Weights of a small image captioner: decoder activation gelu.
Rows from block 10 of the image encoder of a small image captioner, named by matrix and row number. Each number is 50 + 15 x the weight over its row's rms, rounded and kept within 0 to 99. All counts start at 0. After the name is the row's rms in percent of the matrix's.
After each channel's rows are labels from the 100 images, of 14976, where the channel reaches its highest value: "place" is the part of the image that holds the peak. Only what is clearly more common there than usual is listed. The data: photos with spoken descriptions (Open Images, Localized Narratives).
# conv: 3x3 conv (encoder.blocks.10.conv.weight, 288x288x3x3, each kernel summed), inputs 192-287

conv.100 118:58 68 50 58 36 72 47 53 62 40 57 92 07 50 43 50 50 60 50 38 58 43 57 00 17 54 50 71 86 50 60 43 35 50 65 50 71 59 52 46 53 52 43 50 40 85 33 50 63 50 57 55 50 11 56 60 42 57 50 58 68 62 54 50 50 50 50 50 50 38 56 55 63 48 48 46 40 47 50 44 70 45 51 50 77 60 64 89 38 51 68 34 50 35 47 55
place: top right; top left

conv.219 141:53 50 65 54 56 45 50 30 38 58 61 49 28 51 60 46 43 46 43 45 66 74 57 50 40 50 50 56 50 72 41 49 53 78 59 58 37 55 48 59 67 50 39 48 66 89 58 56 59 18 53 61 55 50 50 42 39 50 50 50 28 50 14 52 53 50 29 73 73 58 24 23 57 50 57 64 44 00 74 54 80 28 50 49 53 37 86 63 31 51 50 50 52 47 59 64
place: bottom centre; bottom right

conv.126 103:39 29 37 50 26 63 13 50 42 17 40 44 50 44 50 69 50 45 50 50 38 32 10 66 47 50 50 67 34 50 60 60 50 47 18 50 43 20 59 54 11 49 44 50 28 30 86 50 02 50 61 50 50 50 50 22 50 32 50 64 50 34 45 50 49 46 55 42 84 50 53 64 50 35 32 52 56 46 24 61 55 37 50 45 50 52 34 14 61 52 28 60 27 42 45 50
place: bottom centre

conv.84 082:74 24 64 54 45 16 46 50 51 40 58 61 63 51 47 36 70 40 41 37 40 41 45 26 51 57 33 47 68 54 62 27 44 54 38 41 37 12 26 50 52 32 50 38 52 54 57 75 29 52 15 31 46 33 47 53 39 42 62 81 79 47 50 40 38 54 53 48 47 55 39 60 50 62 26 47 46 61 45 46 83 45 65 12 54 33 56 50 38 28 51 60 50 28 47 50
place: bottom left

conv.206 083:34 38 67 44 60 43 44 35 17 51 48 46 75 24 21 36 54 52 67 45 44 40 50 50 54 43 00 47 56 64 47 75 53 46 50 50 46 59 44 50 47 40 44 50 46 06 43 35 45 50 60 47 41 50 35 47 46 67 37 41 50 76 50 44 59 53 46 66 60 95 54 40 26 50 53 46 33 61 49 53 05 50 50 57 50 50 50 43 55 50 54 45 50 62 51 55
place: top left

conv.207 085:39 52 06 54 42 49 75 50 60 51 44 50 44 45 37 50 23 32 50 40 83 48 53 47 99 73 47 50 35 45 48 50 43 50 58 50 48 73 50 38 55 53 72 50 46 60 28 57 61 33 50 47 57 35 45 22 50 33 44 35 20 50 42 62 20 50 40 69 34 69 12 26 54 51 68 04 50 14 48 50 42 53 05 46 33 43 50 50 20 78 50 53 44 60 50 22
place: bottom right; middle right

conv.135 114:50 53 47 06 50 45 43 92 50 50 46 62 49 50 56 53 53 55 38 52 25 55 53 50 57 55 50 46 41 50 45 34 53 53 44 34 53 37 42 68 53 52 58 39 48 51 50 53 53 50 45 55 61 53 29 43 95 50 59 59 22 59 50 31 59 41 43 38 50 50 50 37 43 46 36 50 97 44 45 50 52 86 47 62 55 50 50 54 50 36 51 50 61 45 69 46
place: middle right

conv.217 114:24 45 41 47 46 48 68 41 50 41 37 73 50 40 50 57 51 18 50 56 81 65 45 57 50 45 54 58 14 34 10 57 47 55 46 50 50 52 51 47 52 45 41 37 53 72 45 46 46 56 56 30 45 50 52 66 39 00 56 48 50 50 32 69 32 47 41 66 32 68 65 38 47 54 67 26 36 38 50 53 24 55 00 34 00 62 44 32 52 66 30 50 65 74 44 24
place: bottom centre; centre

conv.175 088:50 80 50 51 46 50 29 01 50 57 47 55 60 45 41 50 52 60 59 35 53 63 70 45 45 50 50 63 60 49 76 52 48 55 50 44 29 17 37 37 56 81 49 32 57 45 55 50 68 50 46 45 49 46 19 65 50 91 36 41 54 67 50 50 40 50 50 39 50 50 50 42 55 50 43 49 55 47 48 50 57 54 66 26 74 45 46 67 37 66 50 51 99 37 35 86
place: bottom right

conv.280 116:32 61 42 36 54 52 72 50 47 32 29 50 55 47 47 62 45 36 32 50 27 38 55 35 50 50 50 57 47 59 60 42 39 15 37 64 46 76 50 50 36 37 45 50 66 56 52 36 58 40 64 50 56 40 68 53 65 50 43 52 41 29 60 37 57 22 64 50 59 56 64 46 14 62 53 48 55 32 51 74 42 50 34 41 50 65 65 55 64 61 52 59 50 57 49 48
place: bottom centre

conv.127 085:50 59 47 51 38 64 50 50 20 64 44 31 36 45 42 47 50 62 54 50 64 47 63 61 60 46 53 56 41 41 50 86 70 68 72 34 40 29 63 42 50 59 50 17 42 60 19 53 46 50 50 30 44 50 47 49 54 61 30 45 55 47 50 89 67 50 54 79 38 78 42 36 54 29 50 29 41 50 51 46 65 50 50 55 52 39 59 58 21 55 40 50 44 50 56 53
place: top left

conv.187 110:72 43 73 52 45 53 47 50 56 45 78 53 39 53 57 41 50 48 40 52 46 33 50 30 50 36 50 50 44 50 50 49 50 50 56 93 51 82 28 69 53 55 50 48 75 48 36 50 53 53 08 61 46 54 45 56 51 50 55 70 29 43 36 42 50 42 50 47 41 24 42 46 52 48 50 50 38 44 54 50 54 50 67 32 66 50 46 61 00 30 52 57 58 23 30 68
place: middle right

conv.279 079:60 42 30 45 61 50 47 57 50 57 25 50 48 56 41 45 72 41 50 40 44 50 42 12 46 49 46 72 64 50 76 41 50 41 25 50 50 75 50 47 50 31 50 50 36 57 29 63 47 34 39 70 44 50 66 46 64 45 64 76 14 47 59 41 27 53 08 55 23 54 50 00 49 58 50 30 50 42 51 50 50 50 50 33 52 45 51 58 19 41 53 44 42 26 45 29
place: top left

conv.149 108:30 56 50 30 50 36 32 00 47 51 45 61 50 48 48 58 50 47 50 50 61 56 63 50 39 50 08 52 50 53 37 60 52 53 51 26 55 41 53 38 54 36 50 40 50 70 56 39 54 52 57 52 50 50 31 51 40 69 50 19 50 70 08 63 49 52 63 70 71 83 37 00 43 46 53 45 39 39 55 34 65 50 36 44 52 50 62 60 10 54 70 48 57 47 53 52
place: bottom centre

conv.172 109:48 53 63 37 45 50 46 50 54 40 80 48 53 48 59 25 01 64 50 34 20 46 54 51 50 70 57 36 07 58 67 50 61 46 48 50 35 50 27 39 50 55 50 42 51 53 60 50 53 43 55 29 67 44 50 50 34 39 48 34 40 47 50 46 50 44 16 47 59 52 54 32 97 62 39 42 56 45 56 50 85 53 57 93 50 31 71 54 45 21 32 79 28 46 68 50
place: middle right

conv.194 131:21 30 19 50 41 50 52 44 50 48 46 43 28 40 77 29 17 51 50 51 59 47 46 71 50 82 53 40 13 45 42 50 50 62 29 41 50 47 39 12 50 47 54 36 38 50 64 60 52 50 61 29 52 47 58 32 20 00 72 45 42 50 50 55 46 50 36 50 50 69 40 50 55 47 57 23 40 50 50 38 53 50 29 50 36 37 48 23 30 52 11 50 40 54 50 33
place: middle right; centre

conv.18 092:12 44 44 33 64 46 40 55 50 50 27 54 40 30 33 50 17 50 53 42 28 41 59 29 50 56 46 34 35 42 50 54 40 47 50 43 29 35 58 50 50 25 57 47 73 47 19 50 45 62 56 35 47 62 50 18 45 44 21 46 37 51 50 35 48 50 50 43 45 45 40 44 47 50 27 50 50 50 65 45 36 82 66 47 68 50 50 44 50 26 41 55 59 36 21 77
place: middle left

conv.58 123:50 47 31 50 50 50 66 44 53 39 46 26 54 58 50 36 38 47 50 62 62 59 50 64 41 60 78 37 00 24 43 38 66 39 31 52 44 52 44 42 50 50 54 27 47 44 50 50 45 42 50 50 46 55 56 67 20 19 57 26 48 46 50 50 81 36 44 45 36 86 67 50 53 42 59 51 36 60 49 51 30 22 29 52 24 46 50 35 56 55 13 47 44 59 40 15
place: centre; bottom centre

conv.3 084:52 79 33 41 50 50 27 39 45 38 31 48 49 32 18 50 64 62 53 26 43 61 63 28 74 50 56 52 66 31 78 54 74 42 50 41 21 50 70 47 44 58 50 50 33 74 48 50 73 43 52 45 50 37 48 45 50 62 35 53 50 62 56 65 35 50 35 64 42 29 50 50 41 50 24 52 50 25 44 43 51 43 73 30 62 35 50 69 49 68 50 44 70 42 16 56
place: top right

conv.205 099:46 50 53 17 50 43 65 78 46 41 44 57 68 48 49 45 53 64 49 67 78 50 62 52 59 50 36 50 33 50 27 44 48 50 54 48 55 44 38 33 61 50 45 30 61 58 32 49 57 58 40 50 66 57 47 54 65 50 56 50 50 53 50 48 40 10 51 31 38 65 50 18 48 62 60 20 70 54 53 43 53 38 38 31 58 65 50 50 49 51 50 45 63 62 23 53
place: bottom left; bottom centre

conv.142 103:50 26 07 57 42 75 25 50 56 40 58 50 33 70 42 62 37 50 49 46 36 45 18 50 50 54 60 71 37 56 46 42 58 49 19 48 65 25 32 48 44 47 51 31 41 46 57 52 34 61 57 26 50 48 68 50 45 39 50 50 50 50 36 50 56 53 52 04 58 55 46 50 68 10 38 50 50 68 09 64 47 49 44 50 60 51 27 46 54 43 53 45 47 50 50 54
place: top right

conv.150 121:77 00 40 55 67 73 50 55 67 44 43 51 64 61 23 50 50 47 57 59 34 50 05 50 25 50 50 52 35 50 58 26 85 18 22 59 58 50 20 50 31 32 63 35 36 19 49 50 24 50 45 63 50 54 79 56 50 47 53 59 50 52 61 50 58 53 53 28 57 56 52 50 42 46 47 52 50 99 22 50 54 50 68 48 57 50 13 30 56 41 52 48 27 48 17 50
place: centre

conv.262 097:35 40 33 50 64 36 52 50 50 51 50 52 50 42 45 17 36 42 50 61 42 67 53 66 50 55 50 33 20 00 48 61 39 61 38 19 31 08 47 40 69 58 62 06 48 03 31 52 49 76 21 58 50 59 44 29 51 31 68 29 50 45 50 56 35 54 46 38 50 45 40 48 67 32 55 29 51 60 43 01 29 60 56 50 50 50 42 31 58 37 40 40 67 75 54 50
place: top left

conv.128 108:50 33 50 59 05 71 34 77 72 41 50 71 39 56 44 60 47 40 56 42 23 34 32 45 00 50 58 53 59 59 64 26 55 06 44 46 51 48 50 56 21 38 53 50 50 31 57 50 12 65 50 00 33 33 77 59 48 72 39 50 69 50 74 37 50 59 56 34 50 41 51 56 51 48 26 50 43 93 27 50 52 52 83 43 66 64 25 44 50 15 70 50 50 43 48 54
place: top right; top centre

conv.252 109:50 48 54 00 47 46 52 62 50 42 46 65 75 50 50 41 32 83 50 60 38 52 48 50 50 55 47 49 42 57 40 20 99 46 21 37 82 47 18 50 39 41 50 50 43 29 50 20 45 52 41 40 69 54 40 60 63 44 34 42 15 50 44 16 71 31 19 50 60 61 57 00 54 43 39 47 62 62 47 50 66 67 50 78 58 47 52 50 66 14 88 44 43 57 65 50
place: top right

conv.197 094:21 50 30 56 50 31 54 49 43 95 50 44 50 34 08 52 37 45 49 54 40 55 46 58 49 36 56 34 51 29 50 51 46 86 46 45 26 66 57 53 50 65 43 53 70 34 38 63 41 49 20 31 44 60 50 63 43 43 41 18 53 50 47 54 50 50 65 23 45 60 60 59 50 36 51 42 45 69 39 90 00 47 21 32 54 61 47 35 75 35 50 48 61 57 43 69
place: bottom centre

conv.203 084:57 53 62 57 09 04 57 80 50 24 50 61 42 69 37 52 54 82 35 48 42 32 77 42 70 56 58 50 54 44 55 64 48 50 65 67 54 53 37 66 44 47 50 50 50 49 46 58 60 50 21 45 66 30 85 06 50 44 50 58 36 55 49 38 43 43 52 69 31 56 54 41 50 53 74 03 50 50 39 47 74 63 45 68 47 64 34 39 47 49 45 56 75 54 51 50
place: middle right

conv.243 101:34 42 50 37 91 47 47 30 37 60 39 50 47 19 50 50 39 49 54 40 35 54 57 33 50 50 62 54 50 43 50 38 50 60 44 50 16 66 36 57 68 52 50 71 89 52 53 50 46 50 49 54 50 52 44 37 50 34 50 54 42 50 16 50 47 56 45 68 52 71 60 50 29 61 44 69 61 30 71 64 67 50 50 55 34 13 58 29 64 50 06 78 69 38 51 36
place: top right; top left

conv.176 083:86 50 50 68 37 54 60 52 67 44 27 43 75 26 50 50 74 38 63 50 38 55 50 30 64 40 55 50 24 31 65 32 25 56 60 50 16 54 48 52 46 50 48 61 47 63 50 62 50 45 44 57 67 26 50 28 50 50 55 53 50 27 61 47 47 50 69 52 39 10 30 47 41 57 69 47 53 45 30 69 78 50 50 60 58 42 55 50 33 46 52 40 39 67 72 29
place: middle right

conv.62 111:47 48 43 50 62 84 17 48 56 55 55 57 41 50 48 42 04 51 54 45 34 61 53 48 40 50 76 42 50 62 55 45 70 59 50 40 50 48 41 52 50 59 42 50 99 50 36 50 50 40 36 50 42 50 50 54 19 50 63 50 46 41 37 29 50 50 39 46 39 32 53 50 50 54 33 61 52 50 73 62 46 63 55 42 57 43 47 50 73 21 54 76 66 15 38 66
place: bottom centre

conv.49 126:39 74 56 70 15 61 59 50 48 70 30 36 44 45 45 64 69 51 68 20 56 36 65 44 71 11 22 61 92 53 42 61 44 53 50 50 38 53 74 24 32 50 25 60 45 64 44 50 50 42 64 28 50 06 44 53 46 69 48 57 99 63 75 63 49 50 74 67 50 45 66 83 06 56 53 48 44 50 43 50 52 24 65 36 56 57 53 73 57 52 58 31 47 61 39 55
place: centre; bottom centre

conv.211 144:56 61 26 46 54 44 42 00 63 51 54 72 27 47 67 51 50 50 56 35 63 54 54 45 40 56 50 50 64 50 45 40 14 62 48 15 64 20 48 12 65 54 50 14 34 93 50 54 77 51 42 50 71 37 42 65 28 50 56 50 54 65 24 63 27 44 53 50 52 50 41 28 46 53 45 41 35 39 60 25 64 50 46 50 58 34 66 66 24 48 55 36 54 50 50 50
place: middle right

conv.200 084:48 50 11 58 48 57 50 37 55 53 43 46 26 20 45 29 47 50 53 35 58 53 32 76 50 42 78 47 27 05 91 50 43 90 52 37 33 45 50 54 62 43 38 50 57 50 50 79 42 45 52 30 46 32 77 33 56 40 71 50 18 50 36 71 39 46 44 86 49 45 32 50 69 41 67 63 50 17 65 76 63 50 50 50 57 48 54 39 47 66 41 46 52 56 61 35
place: top left

conv.199 084:07 45 40 50 50 50 50 22 48 51 33 38 47 37 54 87 55 74 54 38 50 60 50 46 46 55 33 50 19 51 63 41 50 41 50 43 65 26 55 30 50 38 50 02 56 52 46 53 32 59 58 50 39 57 44 51 43 63 28 25 75 84 62 66 44 53 62 45 57 53 58 44 45 28 50 40 43 58 27 32 46 50 50 51 63 58 33 23 14 53 58 50 66 66 23 61
place: top right; top centre

conv.250 092:50 51 54 10 40 58 22 50 50 47 53 66 50 44 52 44 43 58 37 46 20 57 46 50 50 51 50 50 37 30 50 43 58 50 50 12 50 23 44 60 50 57 60 37 61 53 50 50 50 53 38 44 66 50 44 31 67 50 50 69 50 44 50 32 52 50 45 37 52 50 39 26 50 13 14 50 74 50 41 38 50 77 48 69 47 41 34 47 52 32 51 39 53 30 71 54
place: bottom left

conv.276 091:50 50 46 29 50 80 46 47 50 55 61 35 61 72 50 35 18 75 27 16 28 57 49 50 52 66 67 50 50 36 53 42 64 50 51 39 31 39 47 26 56 61 71 40 63 60 48 65 50 53 25 34 52 46 57 34 70 50 56 29 50 50 37 32 64 50 39 34 37 26 56 43 70 50 33 49 71 52 50 40 51 52 56 38 48 50 50 50 59 30 52 60 50 46 31 30
place: bottom right; bottom left

conv.4 089:45 69 56 50 55 50 47 50 50 60 47 50 71 31 50 50 56 65 63 50 08 57 53 44 53 47 37 60 52 32 61 46 52 50 52 55 50 37 31 25 58 61 73 30 53 47 41 50 66 54 42 50 47 60 46 50 83 60 12 50 65 77 40 42 35 50 51 45 50 58 59 48 50 50 41 25 68 54 50 38 59 59 77 47 55 50 42 56 50 46 43 62 61 47 50 99
place: bottom left

conv.209 108:55 44 25 71 00 91 57 40 68 65 43 47 31 46 59 50 48 22 84 17 57 41 43 40 50 53 50 37 50 45 68 36 29 53 52 51 38 52 50 50 26 61 38 50 28 50 83 50 54 42 66 28 62 19 56 50 28 14 51 43 62 38 54 50 34 58 54 43 50 37 05 82 43 50 57 50 50 47 46 50 46 50 16 50 28 50 39 31 24 61 19 46 29 54 59 26
place: middle right

conv.136 097:50 42 33 50 24 52 65 49 37 47 49 50 46 65 27 46 85 43 51 64 50 43 30 58 72 50 46 34 43 34 48 30 31 51 42 50 53 34 46 50 50 38 55 35 43 11 44 54 03 61 34 56 50 54 49 21 39 37 42 68 45 35 57 53 50 53 47 45 53 44 24 26 58 00 66 43 36 65 43 18 00 59 40 50 46 60 19 09 49 50 54 36 46 94 53 40
place: top left

conv.42 116:43 50 66 50 50 76 52 50 47 70 50 26 53 50 54 40 46 62 63 57 49 29 50 52 30 50 50 38 51 50 79 58 47 50 40 52 53 73 60 36 52 52 43 56 67 60 73 59 54 10 52 34 54 33 53 46 32 50 58 55 47 93 55 44 57 49 37 77 42 51 64 50 86 58 50 55 36 36 54 55 50 50 61 63 49 50 56 60 57 50 35 50 24 50 51 55
place: centre

conv.79 102:16 81 42 50 52 68 46 48 46 49 38 48 45 59 50 66 50 55 65 48 58 41 37 21 37 39 41 56 65 32 63 48 39 62 46 27 51 50 78 39 37 46 50 46 50 63 40 71 50 42 54 51 58 37 43 31 43 61 52 47 63 62 47 56 62 53 50 66 82 50 60 50 27 38 49 54 47 45 55 41 59 26 52 58 56 64 49 68 50 55 52 37 45 76 54 42
place: top left

conv.231 115:07 49 35 76 50 52 49 58 52 50 18 46 05 44 68 57 41 55 59 29 50 40 33 52 56 60 50 80 50 32 26 52 59 54 48 49 61 52 58 35 50 26 43 57 41 55 50 54 41 50 78 48 56 31 63 52 12 27 41 50 58 31 50 57 54 57 53 58 41 53 70 79 43 50 52 47 26 53 33 68 55 26 56 41 50 62 52 44 50 50 34 19 46 51 57 46
place: centre

conv.25 101:63 55 50 50 64 55 50 63 50 43 48 35 57 67 60 28 50 50 50 31 53 67 50 49 48 54 66 50 31 12 44 30 61 46 34 32 36 18 34 20 57 59 67 00 61 52 40 63 64 50 38 36 37 49 50 33 58 45 77 24 50 50 50 50 59 54 37 40 39 39 50 42 43 52 50 52 57 67 48 46 42 47 68 35 50 37 36 37 50 45 50 37 57 35 28 31
place: bottom right

conv.17 084:31 50 50 43 45 65 53 79 62 62 38 65 38 21 25 72 50 72 50 52 45 50 53 51 35 28 36 42 59 31 51 25 45 32 32 26 62 50 38 33 29 35 43 53 35 50 66 50 26 44 50 50 50 30 53 50 43 46 11 56 53 54 76 50 52 37 45 58 41 39 64 42 38 14 50 48 50 55 46 54 36 50 43 50 60 54 37 46 52 35 59 23 50 55 53 36
place: top right

conv.2 080:83 26 67 67 50 12 50 62 33 50 37 60 62 37 23 42 84 58 38 37 50 34 41 24 44 32 29 66 53 61 22 41 59 50 38 53 48 53 19 47 33 17 35 38 55 50 49 42 24 31 39 46 38 27 38 50 45 59 65 81 65 46 71 55 39 31 34 50 44 78 56 39 44 59 47 48 43 55 45 48 78 46 74 51 56 45 52 43 43 13 50 47 46 50 45 56
place: bottom right; middle right

conv.237 075:42 44 42 28 50 28 56 44 60 04 58 50 49 19 51 42 33 50 42 50 47 57 41 50 51 54 48 71 11 36 00 54 42 44 26 61 14 49 50 48 65 40 54 49 59 29 50 13 50 64 18 50 55 59 34 39 44 50 44 47 50 42 32 50 43 42 60 34 54 39 42 46 50 39 48 35 50 46 55 50 73 45 45 50 45 50 45 50 42 59 56 39 53 50 72 42
place: bottom left; bottom centre

conv.267 107:33 50 47 21 61 33 00 50 50 50 67 77 50 59 50 46 16 67 50 53 35 51 50 54 43 61 57 39 23 72 50 37 69 54 50 32 56 28 28 55 55 49 55 33 61 60 59 52 50 55 53 50 50 50 50 55 53 48 50 50 39 47 31 48 59 45 41 38 93 50 60 20 53 50 23 52 71 56 56 50 70 79 48 69 64 42 50 59 67 45 62 59 56 39 53 50
place: centre

conv.157 106:35 67 46 58 26 42 64 66 60 90 31 50 43 47 67 66 69 57 50 37 50 47 46 26 67 33 54 50 75 36 03 54 43 81 54 48 54 50 57 29 37 49 53 53 30 54 47 52 52 48 50 19 50 24 38 50 28 41 49 49 76 41 76 56 48 44 51 60 48 49 38 68 07 43 59 27 45 49 50 47 65 57 56 57 50 65 50 49 50 44 48 28 45 78 44 53
place: centre

conv.94 112:02 27 43 56 66 83 44 76 50 54 32 60 42 35 50 46 31 46 69 30 41 65 00 68 55 54 43 50 47 39 41 42 85 68 36 33 52 55 50 50 58 35 38 50 50 37 50 84 43 43 53 57 50 50 56 31 28 41 58 66 46 50 59 54 49 54 36 46 30 70 58 56 44 50 52 50 39 55 36 52 52 29 66 27 62 50 31 40 62 30 39 38 54 43 41 50
place: centre

conv.95 090:50 45 49 06 47 26 55 48 68 37 61 50 62 62 57 20 56 54 48 59 50 56 46 54 50 66 45 56 61 55 00 24 51 63 43 47 52 43 44 44 51 55 50 42 48 36 50 55 53 64 08 50 60 62 19 52 53 49 56 42 33 50 07 49 43 43 47 34 50 31 46 10 55 50 50 50 46 67 63 27 55 50 50 55 49 38 50 52 57 09 56 26 50 47 57 50
place: bottom left

conv.156 101:40 50 39 50 50 54 37 22 19 70 69 28 34 26 39 40 31 50 50 78 50 56 50 60 53 50 50 50 21 00 48 63 43 58 81 38 34 50 56 53 52 53 50 44 64 47 39 52 50 39 64 50 50 73 50 26 58 48 65 47 37 23 42 50 54 68 48 60 50 29 36 61 76 26 50 49 50 42 53 69 53 45 50 50 47 45 53 50 48 61 41 53 53 48 50 49
place: top left

conv.117 096:46 35 46 47 50 68 32 33 39 44 65 51 35 39 39 46 00 50 50 44 40 54 32 52 50 51 65 52 11 50 52 48 65 60 33 47 50 53 50 49 48 42 45 50 55 57 73 50 47 50 53 61 50 46 67 32 04 15 59 50 37 43 33 34 64 34 40 45 61 44 35 62 62 22 42 32 36 30 45 56 53 50 27 56 47 43 48 43 61 56 35 46 50 47 50 46
place: bottom centre

conv.125 109:52 56 17 53 15 46 55 65 79 44 34 87 28 37 64 94 45 31 45 32 70 46 53 08 56 46 50 55 50 45 33 45 29 44 46 48 54 40 47 51 45 50 43 56 25 46 25 52 50 85 38 22 47 20 50 64 44 52 50 29 89 50 70 64 30 57 84 42 67 44 57 57 20 48 56 29 45 63 33 03 71 62 46 47 43 75 28 46 45 50 66 46 57 53 71 50
place: bottom centre; centre

conv.111 083:44 57 37 26 45 91 50 49 62 51 45 61 45 50 25 50 36 33 44 44 50 52 37 13 48 47 34 50 38 22 50 37 55 57 64 55 53 42 53 45 31 50 49 60 44 48 25 65 36 55 44 48 50 39 60 47 51 30 02 69 50 29 33 49 33 50 50 48 35 48 50 28 33 44 47 27 47 50 34 50 58 58 00 36 34 48 06 33 54 46 50 44 55 56 50 33
place: bottom right

conv.221 108:56 71 76 53 36 51 50 46 42 54 50 56 27 43 57 46 58 49 24 29 67 43 66 34 50 50 60 68 50 29 50 47 24 61 82 55 47 58 49 55 51 44 40 46 43 99 25 60 52 50 50 42 44 22 76 35 46 46 54 55 50 55 37 81 47 32 38 63 21 39 50 40 50 45 50 29 39 00 53 50 54 42 47 41 61 31 78 58 38 44 50 44 62 50 47 54
place: top right

conv.116 096:24 36 46 42 45 50 36 39 35 58 65 50 47 28 41 17 34 47 47 61 42 44 46 82 53 36 45 32 37 32 40 68 50 66 51 45 33 52 60 55 50 46 23 53 62 37 58 33 47 49 56 42 27 51 55 46 33 44 67 46 46 50 37 49 73 54 42 75 43 58 63 59 63 32 55 49 20 44 50 64 43 08 46 34 25 50 56 48 38 44 26 47 55 46 50 33
place: bottom right

conv.147 098:48 56 53 53 44 63 59 68 32 54 50 10 52 53 08 45 63 51 80 49 50 42 50 52 48 19 21 32 63 50 64 70 50 50 50 29 17 50 59 54 30 50 50 67 50 32 60 43 45 35 59 46 40 50 34 47 50 61 47 44 63 84 99 50 65 93 57 62 50 53 53 76 43 55 54 69 46 56 50 50 29 37 68 50 53 62 43 55 59 48 41 43 48 57 48 44
place: centre

conv.7 092:50 70 62 50 52 50 27 54 42 43 21 44 49 48 50 54 85 53 45 61 44 57 53 90 57 71 49 61 47 40 35 43 59 58 52 54 50 39 44 46 61 43 73 45 51 34 79 47 55 59 53 50 47 57 25 35 72 58 66 74 50 57 68 54 55 36 50 44 65 39 29 50 40 24 47 50 61 54 50 45 80 57 50 50 50 60 31 56 06 54 50 50 46 41 48 40
place: bottom left

conv.244 072:42 47 52 48 33 55 48 76 61 35 45 62 43 44 25 50 53 63 60 54 43 50 30 44 70 50 44 47 46 33 48 64 30 44 12 73 58 50 41 50 43 75 38 37 34 54 63 40 66 44 46 42 62 45 48 40 44 50 57 45 55 50 86 37 37 45 13 39 55 67 66 30 35 47 58 34 60 27 39 42 61 44 66 43 56 46 39 60 58 47 63 42 65 58 50 47
place: top left

conv.44 130:64 50 60 64 50 95 47 50 50 28 50 69 50 47 52 40 45 29 49 26 24 34 50 44 41 30 50 80 56 50 75 36 54 43 49 82 50 77 34 63 50 54 33 50 58 55 37 50 57 45 25 50 50 42 69 47 59 54 50 76 51 50 50 31 46 42 47 36 31 36 49 50 50 53 41 50 41 29 38 50 78 38 56 18 58 50 50 63 20 27 53 55 47 07 43 50
place: centre; middle right